From a checkpoint of a small audio embedding model: activation relu.
Rows from block 4 of a small audio embedding model, named by matrix and row number. Rows with one number belong to one channel. Each number is 128 + 32 x the weight over its row's rms, rounded and kept within 0 to 255. All counts start at 0. Numbers have three digits each.
After each channel's rows are labels from the 100 clips, of 14976, where the channel reaches its highest value: "strongest on" is what is common among them; "lies over" is the class under the peak. Only what is clearly more common there than usual is listed. The data: synthesized solo parts of chorales (CocoChorales). In brackets: how many of the 100, against the usual share in percent.
# convs1: 3x3 conv (model.blocks.4.convs.1.weight, 112x112x3x3, each kernel summed), inputs 0-111
# convs2: expand pointwise conv (model.blocks.4.convs.2.weight, 448x112x1x1, transposed), outputs 0-89

convs1.94:085093107141144091152102159155128133108127102129217116118138165085106080120121144174142085136111083191095124159133157133184185116172090129165090128138134125157154093123157096106070075093104114082103094117103063173200068127147097111103149148100118138103128058145150133077136129100151141139154067143119068073091154119149101135155134096139
convs2.94:179093087152122161117161138173147084152147169150062184164121098099147109110191111125065146111139158155093091105091161111115153078094074111148149110180084131180117132205090123134141171142176112130095116109137094103146155116081107096158157142153123162145106106148145065125
strongest on: saxophone (51 vs 1.6); note F#4 (39 vs 8.4); note G#4 (35 vs 9.1); note D4 (34 vs 12.7)
lies over: F#4 (28 vs 2.6); G#4 (26 vs 2.9)

convs1.25:168133154194122123154118142186132089162161142164109145142121234125100153123171168133139121163155103172177143101127044109223142101185161146153135164131044118135127161151139165160123142147151140100140100106124107156153129129120110184130137193128140137148174116157122129145105125135117147181095143149168153138135162184180137176137129081163
convs2.25:083158126121130065116128128209075129120119100132138156105103178118067203129144166125145140082146074067177135144122088092136111136112081147133181154062150112118139131119109130159142103111148145139138117100107105111075081115074156113055088070128086191113100026132144159132
strongest on: viola (76 vs 8.5); note F4 (71 vs 9.1); note E4 (43 vs 8.6); note F#4 (41 vs 8.4)
lies over: F4 (66 vs 2.9)

convs1.59:101118128143066165124085114143066106059178129122094101109128140164091063105077088101102084092090082104124076120119166101194103113130114127129106085122166100123078081117124145182096079115070170172075119119090143098092126127115095163161089109118149125169115070124090138112102127101125125126109116090145107056093077137157073132134100117135
convs2.59:124184094149132130145087168150141152143103132143207115150076142114119156128100104108188088147108135106167121110106090129163150130137141170227144186114137127163131079089166119155174116100120101117124144168094124069138141062143147176104171100164135137133112141112220142136
strongest on: tuba (100 vs 8.7); note G#3 (63 vs 8.1); note A#3 (44 vs 10.2); note C4 (38 vs 11)
lies over: G#3 (59 vs 2)

convs1.87:150171135102072150139089109201085082094174126165132122086140141155086114134132091114139104094176150181086102147114089141166114040165167107132109136116079111134117128130127147171128098150101167146091156127157153067098092074161146178169120124099151125132195072189092118114148132069148088128118099142183090135157165116142127123127118061124
convs2.87:076152124147151085134141166149136133099112121163147078159102114144110158137156106156153120115158130108129119167086110110111091110116108107168147144098116111127139103092137113173144101130054124123137202150071105058122120147077131157063117122132115126169085128078186152144
strongest on: viola (100 vs 8.5); note F4 (56 vs 9.1); note G#4 (29 vs 9.1); note G4 (25 vs 7.5)
lies over: F4 (52 vs 2.9)

convs1.81:132118122141096110129067138137111083141155141106070081125077118116100133132111090103148099109153109076168138134078043124136080064163090122170068136113086143147110136150149153151084096063137135093142125119098141081056095081115116116107099102070111082105142082167145079076125140083122105134169090155099079108149140098158145143165152068143
convs2.81:102174133135178138140128182165160191145104125162165125095086140136094175162151239208099149174127132083139154153148086123061121159134076160127150140160118069149095173133137095152088130179074145177138152123130088165132158143076135155108158144165091175139089099090115108101
strongest on: clarinet (80 vs 8.8); note F4 (42 vs 9.1); note E4 (33 vs 8.6); note G4 (30 vs 7.5)
lies over: F4 (26 vs 2.9)

convs1.3:152100122094087140146086117160114099130157101098064094075094129147067110134090083068138135076146063145161160141103062131114088050134066122180116119118078138138084164144136167154109128093111132117115122131104127059069094140123134147099073137124120123155132134206109102073126164080112148162149091160110138125155135098168121146183096116107
convs2.3:088178114094142143135145157127077168132152088155126156113074124112019187164103185143134125156145132088159183135164092079106117134143144163104125111141131100121120124103112063147089138165118147197196132114103154160133109143165159126107139147169100150170092105078112174141
strongest on: clarinet (79 vs 8.8); note G#4 (52 vs 9.1); note F#4 (32 vs 8.4); note F4 (29 vs 9.1)
lies over: G#4 (45 vs 2.9)

convs1.55:177154106155105140150154181129084108142122079151095114137161152115149066155111128059105144090141105162157100152149072120140097111154105155132162082109077135137112132116164182130131151206065136096053114123156103106115192113163167190128085156121133120175116141130110170182143114173163130108117177105162105125150057183120088154137109094150
convs2.55:085157111088055061059104125162106106104150109152116106120155199133062172097095122159164156089158079097138128121089095126156093147094083127105168138073127112127080099082107155133142075146140163124122121076068156097119117166079091091094094122100102174100130079143112156108
strongest on: cello (100 vs 9.9); note E3 (56 vs 2.7); note B3 (56 vs 9.5); note F#3 (40 vs 5)
lies over: E3 (43 vs 0.6); B3 (28 vs 2.5)

convs1.106:190134158145105180166100124122105126123182146154109125107155149188092161144159105121162119131174101169189127137148123122193132041147160168174139133178134149107090165162170172183159104118142146164132116185118140091080101112126116177164150184105114151150124117187143139126118141107145152166137079114105165105202114147193139126196129120149
convs2.106:082169133056123103114082132154055133110096141167102100097096113107062181127106144128209130093190136106206125157115079131143081147123136161111146152105145110121117078127131117168081144119111179109151166096077153074097106113137132123053125131161120166102113113095164141101
strongest on: note F4 (84 vs 9.1); clarinet (62 vs 8.8); note E4 (43 vs 8.6); viola (38 vs 8.5)
lies over: F4 (83 vs 2.9)

convs1.110:168143117074136159106091109122122076072160131134102076080131124165100138062096100080148079102130142126113117110123093113139121077110125069102087136125092104112113129131126115151121072145135140121141096119105135093102098086130074132159062126058087065143153062145118128088120150078088051129108084130080066113164119090146137139151105059102
convs2.110:101168125166078140127097146097164140124108169154114132115128154139164163200132065144164141136124165131133103064075108114096125114163112081176149170085140107158074100045141083191137151184091130143137156154099070074154181090129145141138183095113118121145102127032166124159
strongest on: tuba (82 vs 8.7); note C4 (54 vs 11); note B3 (33 vs 9.5); note A#3 (33 vs 10.2)
lies over: C4 (41 vs 2.7)

convs1.89:113121108207132114122085171150147067136145081142144142180105174109128135119156201144111075193096124161134136078084091090189113115170127145150077140118080111109150116101135172147101110138126149109132120077138071143165120116096106160135160155088106073117135081164167108154093096152150080152122131153163078091089140191133147149134157050139
convs2.89:103141072154091093146123149198127109114137117143115152107143132136116160119151144135137198096139028085153152121124121107110152126081109155143146068131120104103147122144119169116117151096149125132115123097124119098116093108072127113119131082118040144141107003163112157132
strongest on: cello (100 vs 9.9); note B3 (91 vs 9.5); note A#3 (39 vs 10.2); note C#4 (32 vs 11.8)
lies over: B3 (81 vs 2.5)

convs1.65:173122109182143110134090142164160094175149135134128146175124168099115158142177184131138099183154127179194159094103048109156112097203111119155101131142024128137155185121123199146123117135154132075144141143154084123115123128117122168115155175121145114147153093177179120150104139128152128166170116171161125133172156156142159150141179084147
convs2.65:106163113122119102133120138165113159126113072167145148107107154095068181145111160148133147121132041073162186114135083112090154130114076136107134100098121087086118119122082140143146134128147133142139121055100096123117094141097151039084130049121051175139089055142103190108
strongest on: viola (48 vs 8.5); cello (39 vs 9.9); note B3 (35 vs 9.5)
lies over: B3 (33 vs 2.5)

convs1.4:106086107072122103055169083071108168117097101097129133115172075107143121073139117102161162127133146138052092109167147132079131133115129092119173123162063111090138096122060136108178159168131089106127095190164110073081157152134132137144107101158100167124067175116163165158120088152103141078141143131082138091151124120120125083122127147077
convs2.4:142157116119104150115124090100107090111077158065083125089122099130164114059154156090157159079093126181172063175048154188158145138143132059099142158111114076128092147157178175158133148088121146101142146130114120128136173157158108142103170117114113136120135129140111078084
strongest on: saxophone (60 vs 1.6); note F4 (57 vs 9.1); note G4 (44 vs 7.5); horn (32 vs 6.8)
lies over: F4 (46 vs 2.9)

convs1.80:075120139093113096166128143079142104133100098115147159137126147088098103158149118141098085106069080125091134124115126085128157128160139186152094104119126101181175075056139103072079110106081075086109159148079066139147126103066066117082101130104150099122077078086139114073084140122159127139157127135115112126049112102119131151136159094173
convs2.80:143113100152046142111175190122189116207118162149093187173139112090168152122184133153119094123104120142089086088069148133113166070095110121161125128150115132143058121146077081173144133128195144143097100139147127118107194096125161116149161124119090152161112119082145064143
strongest on: saxophone (54 vs 1.6); note D4 (50 vs 12.7); note D#4 (31 vs 11.1); note F#4 (28 vs 8.4)
lies over: D4 (35 vs 3.8)

convs1.9:118129148223133178095122127138133095119133115146083134173070171162161140108178172131101129201111158079131102111098140105173097158147187163113115163075117090122163079125103147145151149157139163182112144059117147112103150138113128135166150167176129128174156145099142089185122095186134177165111176117157160136058132186136131094123132118149
convs2.9:090113108133110057109126108128139101131087135108105101126117180169128160072103141148140113098142045090110128161147118106092119179110085198139170067143146082113140089139119164105137087047146160140057114151128109091100147110106125145133096103126098121140059091149111098085
strongest on: cello (100 vs 9.9); note B3 (60 vs 9.5); note A#3 (57 vs 10.2); note C#4 (38 vs 11.8)
lies over: B3 (30 vs 2.5); A#3 (30 vs 2.5)

convs1.96:056093097116114099130086154201083088083137106108181106061102166105112068134111102178114098105150131141106074160104103144155152119141098131173105131102088147116103094149118082152081075123094113065071101101121082139145110131131139128111151156099123103107165103101058112115134118109158133142119101106144083084054132120145093135112053082161
convs2.96:141135091146120110088144138231146078141114157155101151180139157098154123089188094150053158102137119131082088165095151101141140112090086125124165130141086144165104098215107142142154178122170130134113130121152110095125136118121118144132115145126168170141125131139133051104
strongest on: viola (42 vs 8.5); trumpet (39 vs 8.4); note D5 (38 vs 8.2); note F#4 (38 vs 8.4)
lies over: D5 (37 vs 2.5); F#4 (35 vs 2.6)

convs1.17:116160119187145111101098162179141074173167127156121118166113152118111146115126172148139084179115123159149171095094071107209125100181123099183081135136084109150136144136131194163108112121143133067150088096138107146134124091098115165113148165074143082111158067177168086138102127117097111145140122173136064118122164170159155173141163066135
convs2.17:122162104144149093175136143170143144113113103134145167108098118125103161142176199139123178074149082053165158106143101086101153139141103164104139064137141121121154125155097134115144113111136136161108132120141122152106070101108154103101123116120093149143119056127114148109
strongest on: viola (54 vs 8.5); note A4 (30 vs 9.1); note G#4 (30 vs 9.1)
lies over: A4 (27 vs 3.1)

convs1.41:045209159186150119062103195144143106170184091195122085151107164130125110105128151148122130154088132151053149123098103119190117083144143070167072124134153068152150086110107168154081143096097128116104121117087107149147118072139112152115152165105115115120135100122125094120138131103115101151125112120122085192106104139159115200122135102131
convs2.41:148102076138127110194126143131164122083122106050155137148120097151142071120180113095143146121126111054115134125134113052116161103165122120126136146129098131111148104125126158111093118080109102094069103158145093112184098160086087111134095136136108119129114137137140130162
strongest on: cello (82 vs 9.9); note G#3 (66 vs 8.1); note A#3 (51 vs 10.2); note F#3 (40 vs 5)
lies over: G#3 (55 vs 2)

convs1.56:128088129103131146174117127156149148148134172121218124120110120148102075070088101195127139092135129117138097153131154126100209139093163169167134090117146147113114106127146132143134127134103121175100099114098156128155100148130123137133132176173036188111190138125098106100126158136105163150090099171026144114164121152153060123198124152133
convs2.56:128155136122096091113113070136094123123099135158122146135141095127123139121160072112120109073240160194098117178080127150103146075122118087148175147134125089153097070170087124181106111108161125093153200138184115089109092137083131111073150113113142176164104115166155123116
strongest on: note F4 (62 vs 9.1); trombone (48 vs 7.2); tuba (25 vs 8.7)
lies over: F4 (61 vs 2.9)

convs1.46:094116128108157136158142160125187153174141108142142145103096121131122091132103128126084176068112130149116129153118167170104163181064129193105129133114157152107113097106126088124115166127094116122104127117129109161179089186152142116094076119193166157135113186073108100115150148132180171154056124104117186152037073109122096159135118201117
convs2.46:126150086123111106107128100114066130138142130146129161123145106134140146119112096072114120100189127170066170164067075081145157088124198121108116183102095098100142093131120088151092109109184151081150108103149108077148051120060115112114154069117147139160109131163152132115
strongest on: note F4 (66 vs 9.1); trombone (57 vs 7.2)
lies over: F4 (65 vs 2.9)

convs1.42:134079150101124142133116114100069142118121082097142103098144068141130049115136112113121144103103137137053067127147145122123141098094094154151137098165111125129089075105122093128130125143045107135044086203141136072068107145119141124125127100134108170089062106117054141116111126120114124115152101084128112081151058108119063101094096147123
convs2.42:141120138141132138127083124151097142084113127117162087119082077089113075098077122129183043119158148152163140105141150175199096139062170125194132134146141133123148122149120144123128149128088117066146115171161154122117113068151129160145091161184153104096159138126164161124
strongest on: tuba (65 vs 8.7); note F4 (50 vs 9.1); note D#4 (38 vs 11.1); trombone (32 vs 7.2)
lies over: F4 (46 vs 2.9)

convs1.49:166169144138114125078174110127097193137119126108137140107209148117135112122053116137153184084125105133128083147193144138125177162123102064137176104187110107099099126130110118108203146189119120086112056201161136144110159155135134121121114134134136162150141150127124198155137142157074142161130136133132097179176095153121095180114111153074
convs2.49:127127116118152090093136093088078105050068109100102119070082118182132142078078122083173104107128099130134076132107110133159111149096113176098114135122087090081151132111135126097074142087120165084138119119101127117111101127130097132105098111125101089054108123122108062121
strongest on: clarinet (64 vs 8.8); note B3 (48 vs 9.5); note F4 (35 vs 9.1); saxophone (32 vs 1.6)
lies over: B3 (47 vs 2.5); F4 (28 vs 2.9)

convs1.45:038127115149176135101092135162177115130148142152140130123082168140109172045135147168133102174122156111124130136082144114188123107134142104128062150076179107097172076146081137152120103155168173137159137074090135195171107105131096136122144120161096135118172109127172080118145082110124118165099094114114120116023154131129142170117127111091
convs2.45:114112168138130099193155164122154147116111041071169083156089132097117112147144154081124102121139120090153139152168166119115063139170102102165135160079190175124133112128093082153172095131079070111145131155136110085097134091096199107096163131107101132118130158133140133145
strongest on: viola (78 vs 8.5); note D4 (50 vs 12.7); note C#4 (30 vs 11.8)
lies over: D4 (36 vs 3.8)

convs1.67:150132056110151160213093136141124126095127127152087175119162130175135142175163096132152118117164142119139111176146066135138119084124189185149136128155108190156122126175185078134115110145112130139127197169101149104111087082147122067167143114078105119074103088148123140095144142090183124141152084140149169101138117056190121102145113138160
convs2.67:076095169139102106140149111114145132152104100083123091130102154065091171130114145165091050140114124127116067144170168146121046175135119130167142157102225159132116130119165082125147093065068096161149083144126170116100147101135164178117144163089148157126146164130133093104
strongest on: horn (75 vs 6.8); note D4 (37 vs 12.7); note E4 (25 vs 8.6)
lies over: D4 (25 vs 3.8)

convs1.92:175135173109099135160138159146132171180163100126079120112087154120114065120099102092128151059141110128129160124126138142114117170109090188150152096073145159164091150114170157162120135099078107113104107084081087137127108173147139163099096144192149162159140170137121114102127167106160201167091136154123159188143092119155076206150156190113
convs2.92:130146112084097076105134119087055145121151127161113127116162156137112164116120105125121121109170147141114150127089079121121125080146149112095129191095094086080105035109099119145097084124152158093165179120152076084142115148037105127110155074108146177144108133152131124130
strongest on: note F4 (97 vs 9.1); trombone (96 vs 7.2); note D#4 (32 vs 11.1)
lies over: F4 (97 vs 2.9)

convs1.72:116088137127085178131097109160106119105169135107120115121127100157084070111118124126074087137079089149146102096134192086141146112076132145102123096142183079100101105072082140172120065132061193212060148147114139125138107132097107144181128090130123143156125087104103138120078099100152158121111093069118139059122105118126084139080104137132
convs2.72:145153109152153116116031123149133150118124139133172137167108083116114104118054112124185086137127133138150169092148071127183137140105141154218101166137143132160150083129164136133164156144127091061134130116112126095186143075152103107145140135166157097109109091096213146113
strongest on: tuba (100 vs 8.7); note C4 (70 vs 11); note A#3 (42 vs 10.2); note D4 (32 vs 12.7)
lies over: C4 (56 vs 2.7)

convs1.2:103105130108107145024153070096086133122132133124178125123166058139143095098140164139098143148104115198097054105159152112132169142105142092115169088165122059113084087090057152137157166171098135160079083164168145129143134134117122133156141117129121145131106146113103151171106095148082138084135143068108145091145107153115063089093103134109
convs2.2:128109150099118149114083068120109099046097164139114127108116101145129169096084114089160093062133153195139103119095118190126146122124105108150146141147118086143099098121130159124116124107115172035070168129152058103104167091143079089156140107129149123098112119088167120104
strongest on: tuba (65 vs 8.7); note D4 (42 vs 12.7); note C4 (41 vs 11); note C#4 (38 vs 11.8)
lies over: C#4 (31 vs 3.2)

convs1.70:165115115073093137130137091108106170124129113134117162089152053142095112127046103067074145028084113149120108158165116164110152129071113110070135084148109107092076139096125088128173095179107126123105102153150119120162103143183140125149066127122135133111072137103109138111164115142153129085107126095093101089176099114120117144093107182068
convs2.70:113155097125077179088114116111056174136130081125138115094158123159168083121124061146162124165098082103136183096110097104202143093159143089058032182116134107048134131059123136141101131161138091084176092144119140117169142124111122136118151117149113106122115123133149103132
strongest on: clarinet (75 vs 8.8); note F#4 (54 vs 8.4); note F5 (36 vs 8.3)
lies over: F#4 (54 vs 2.6); F5 (36 vs 2.4)

convs1.62:140113092064128123214119160123079088093121107111130151102125103128132070167101089100130116042136126105129127196130069160084137116106118166144123129120123186149087132148150114125108087124079089105094158123117134123136100086180151119116102127069118083116059085113043123088168168085164085098118109115154119117124094086170083103127105108148
convs2.62:109081180169098162139146112099148135154134087105135104132155123043111132136129074151116058151087145125105066117144195136164097135143137094140109166072195153111137156119180098132143096104081092155168066166133167122152180142140150164158135164094193124126166167120131131141
strongest on: tuba (82 vs 8.7); note C4 (65 vs 11); note D4 (40 vs 12.7); note D#4 (38 vs 11.1)
lies over: C4 (46 vs 2.7)

convs1.13:130129135096151092028183088062132159150077079124157138131170119074151155105123149126175167135126140180072127107167160125103161147137120048122163122159077085116131121108079141105184163171134097113136092165175082149139166165120137135119143114151142155134079167169169163180116130157098136107150157125114121150175137140065137110105129151075
convs2.13:111117121070125150096144067093111086104086144085072117072113109170147090089120119088159129117097126168158071120082137149170126142117107100098127135146098063103119155099150141139120156123127154095111116074066133129163159158159072108115117111102108097061126120138102055074
strongest on: trombone (60 vs 7.2); note F4 (43 vs 9.1); note F#4 (42 vs 8.4)
lies over: F4 (39 vs 2.9); F#4 (33 vs 2.6)

convs1.103:157121135137130149102181167069136157131103106118131120140171083132145112131147106067132160103142148131099118145170120156086110131133120131103160114140071084158158150124066158128182175167101131141099157171131144113077192149169152154162088109170144171162038137110149171177148106157154182061176167101150142138190058149109111128086129153153
convs2.103:098119089145072054065132103121128085121097107124109080120140159143122144070081135152145114069133068126102119138130126115135085162089088115097099117098143118092125095088100167106124080078123137072056115102101138106080155138147122131171096120100099099050120107141130125083
strongest on: cello (100 vs 9.9); note F#3 (56 vs 5); note G#3 (53 vs 8.1); note E3 (48 vs 2.7)
lies over: E3 (32 vs 0.6)