From a checkpoint of a small audio embedding model: batches of 128.
Rows from block 2, named by matrix and row number. Each number is 128 + 24 x the weight over its row's rms, rounded and kept within 0 to 255. All counts start at 0. Numbers have three digits each. After the name is the row's rms in percent of the matrix's.
# convs1: 3x3 conv, stride 2 (model.blocks.2.convs.1.weight, 112x112x3x3), inputs 85-89, a 3x3 kernel for each
convs1.52 097:122122124135137115135144143128137143072083073135137138129121121151147155103098099128128138119127106126137137117129125088111095133137132
convs1.53 100:135148139133139138146155156136131133141151146087088082112096096149143141175179182172180181142140142140147152103112109150145151101100103
convs1.54 100:145150149119116105149160155153152154133125116148147153135144137142142144085079069142142144108104100144139150106110103104120111134140140
convs1.55 095:133141144110128121134154161129134142125124113112115117124132126148157157116117112111111113110125108127154154107121123105117107125128131
convs1.56 097:145162159090119089142152143152160167083084078159155151124123120150145147090093098156152156086107095117127120118124122086097101072077071
convs1.57 099:094097100159160155111117113154149160069071072113121116138131137139145146162156161086098096122118120113113121131124129114101121158152154
convs1.58 106:152159160104094096098100110114119121130126124117120120069063063110109111132126129163169170094095091099102110114126121149143148138146146
convs1.59 102:145151156109114104131137139166168173109111106149148150125118124145146153099103102143151145089086077095103105106119116128138144131138136
convs1.60 102:139157156135130131113131130135147144125121119122129134108110111125134133143146144136159149120123117114112117112126125120114110122121119
convs1.61 097:163167168114117107141150147180168170102110104130126129108124121171167177091093083147134138102099096160150139079089093042052053118119114
convs1.62 100:136137135120125119121129120171171168137140144147142145126135134127140131104121115140134132125120115122130108101087079113118118105095094
convs1.63 109:122133133127128131143146152149147147152156153122128133102100096122123122162162160131148139120127121149160169106118113135136135104107106
convs1.64 096:143153155115131126155179177148155155134142128122124128136140138133136134099095088116126126113126113107142130149148144128137133125126123
convs1.65 100:143142148083090093156170180136132133104097089138140146119110119158145151104093093106116119123140143159171172152160164117133130092093089
convs1.66 101:084088097156142149107115117107112124128122127137137143135138139109112106170171169095103110109091100113119127161145149076074079123121125
convs1.67 109:097096095166169168103108099112110111139142152097091094135144141126125124118120117104100105142140146106107106138139139149154158139133133
convs1.68 101:100108112172166182136131148103105108170167167108108106123125122078088078145146148124144145152144152147140163099105114120116120106096103
convs1.69 099:146161162101124109113136135105106103058060051142132128136131133133147145103110115124138132115122116093122110142151146122134139128131133
convs1.70 104:135137142057068065163179177168165167092100091144147154100099098165166168107104101113122116107124109164181177157172173090114108081088086
convs1.71 101:117131134094111113126151137145156163122133138120123124096103107117126120144154155136157143112137121146175148179178177150157150087097090
convs1.72 102:120125132121112117173171183124129129131130123150151150099100094090095092155158156119131148149154160159160184103111114075076085099094104
convs1.73 100:112125115046043044123132135113113116131130125111117120122116115124133132144147148152151147105103089140139140134129120164178174120126130
convs1.74 104:140149144153168168088092090101102102141149155092087085081085079134132123169174178137134137197200203088083088148150155140137137121114111
convs1.75 101:147153152171158161124130126142150153150151153114117123134144140066082075129139132181186185113110108148145148094090088105100097139134139
convs1.76 100:107112113077073068144152155108095097112111101093092094109109119183181182084079090116119121122128118163159166156154160139152149150148147
convs1.77 098:171169168138132137080086081116117117141142152129129128144155155104109105116121114141139133106102096134125110121117110115115110141131128
convs1.78 097:124124120144151148109103106107108107104112114109107104098106114144137128152148148117123112189193192092081079142139136166164164122113118
convs1.79 101:109123126070073061121130125084088089077086080093095098136141136161170167094099105112118127118128122121134130065052064099108108139149149
convs1.80 096:105111122119116105150162173136142142113118105131141140100105105171171182117116115126139144111113095147156158138149151116125109137131120
convs1.81 097:146139137107097084159164163135137133070070061162151159127115115144143144105108106095100102084091104137145158119128131141146155110109104
convs1.82 102:136132139064080082161173175160158161094098091151154164119120122154149150065059058117119125103120115166172177157164162122138139116118117
convs1.83 099:122143140078098093148162159135137134114113108138143146116121129143152157112126126136158146117134120158182172144154147140151148080083084
convs1.84 102:105116115151146146141146150159156158114121115120129132083082083107102108121123120122132121167161163146157152125134133178175175106095089
convs1.85 099:151166168090101095149168163177178187121123129141144143095102098125135138150159155149158155098125100158175159149157148125143135114118110
convs1.86 098:132152154118119119133148140165174171140144144142142143150149136115134123123138134146169168106115104128149140089103099121151142139155147
convs1.87 100:125133127085099079156178175162161161075086067124123125105098100164171174093084079097110109100111092148157168141154156139149154094095088
convs1.88 099:131139137132154141127140147108104103044043042144137144124124126154156160136134135116125119088113099108132126135143131073074074124132128
convs1.89 098:115124110144153151131115114120128124154157164141132128115126115107115108127136136118134112187207200137126115202206210119116109134141132
convs1.90 095:108087102138133128155159169146135137064073073142143147130122126141138150124118115114104115170163164153145160112113119112105105127121122
convs1.91 103:104108114138134139150151161136137137138126122137134137135134134109110110112115120063084077124121121138147162120122127118109116091079081
convs1.92 099:149158153179177177110117115097099103171166172151148148153152146098101100142143140140137126138127122150155144142143140101098103123122119
convs1.93 099:096097098112100109134134149118123124100109090123129123118108114139144151113120115112110122093107093108122130138132126139145136143138137
convs1.94 105:137140143141147147111116111108112117114109112111111112167169169087084090107112113145131126111110116155152154140138132160162152142145139
convs1.95 098:131143145102127105116136131161159164090089083157147149122141138172175182130129128143149152116130128135149142121131126084105093064084075
convs1.96 103:117111120106103095167174186091089092079084071151154155068059062149142158133129128152163170162156160181189206145149150097097096129121120
convs1.97 100:136123131131130124123125118150146145090101099119122122123130131154154148113113108114099107157154148126110114141137132155163158113104105
convs1.98 103:124133133123125128145159154139138136153152149161169175109107111090101091157157155141151153141145145146156166126132131164160162121115119
convs1.99 095:122144150075096077143168157131141144093108100124127132124126122168180194132127127132159147115129118130152144123142136079093090106118117
convs1.100 098:074070078110094084154154151094097104102095080131141136100090095138137146128126130148136152123112103169164163163156157175175171141133135
convs1.101 098:121122128142148146120135125146149148135149141108121114124135137144153147132140137116118114137132139111130115165173163164166169111100103
convs1.102 100:147144147120131123135136130185180176104114099098091091085100107143144141116120112123118117167170173121118109130132135156160161101094093
convs1.103 098:146151152110126127114129122136134135164168162167163155140135135112120124106120127141130140155151154137146135134129126134138135158161159
convs1.104 104:142140140127131126135134137159152153095098097127129131102103104146146152117120118121123121138152142144143141099100101104115103101106102
convs1.105 094:116105111159155142164167173127127125089104091145151155141135138142144156125128124124121124172166159156159159092091095074078061139136135
convs1.106 102:159161164159148151139141152125133135113110103117118113102100103123129133129126128151165159117120129121122135106121118122135137113111113
convs1.107 102:111129128119118123128136129129131128159161159150151149105105102079080075160158158152164164142137141143137143119120118176170175110102106
convs1.108 102:137144138092103097182200199153148155110104099143143146119114115158149154115111111087099087101104105139141146130135128086092099083081089
convs1.109 096:128151154095111110102138123142148155182178175166158153115115118102115110106121120147167168078108101076106087118129119173170179131131137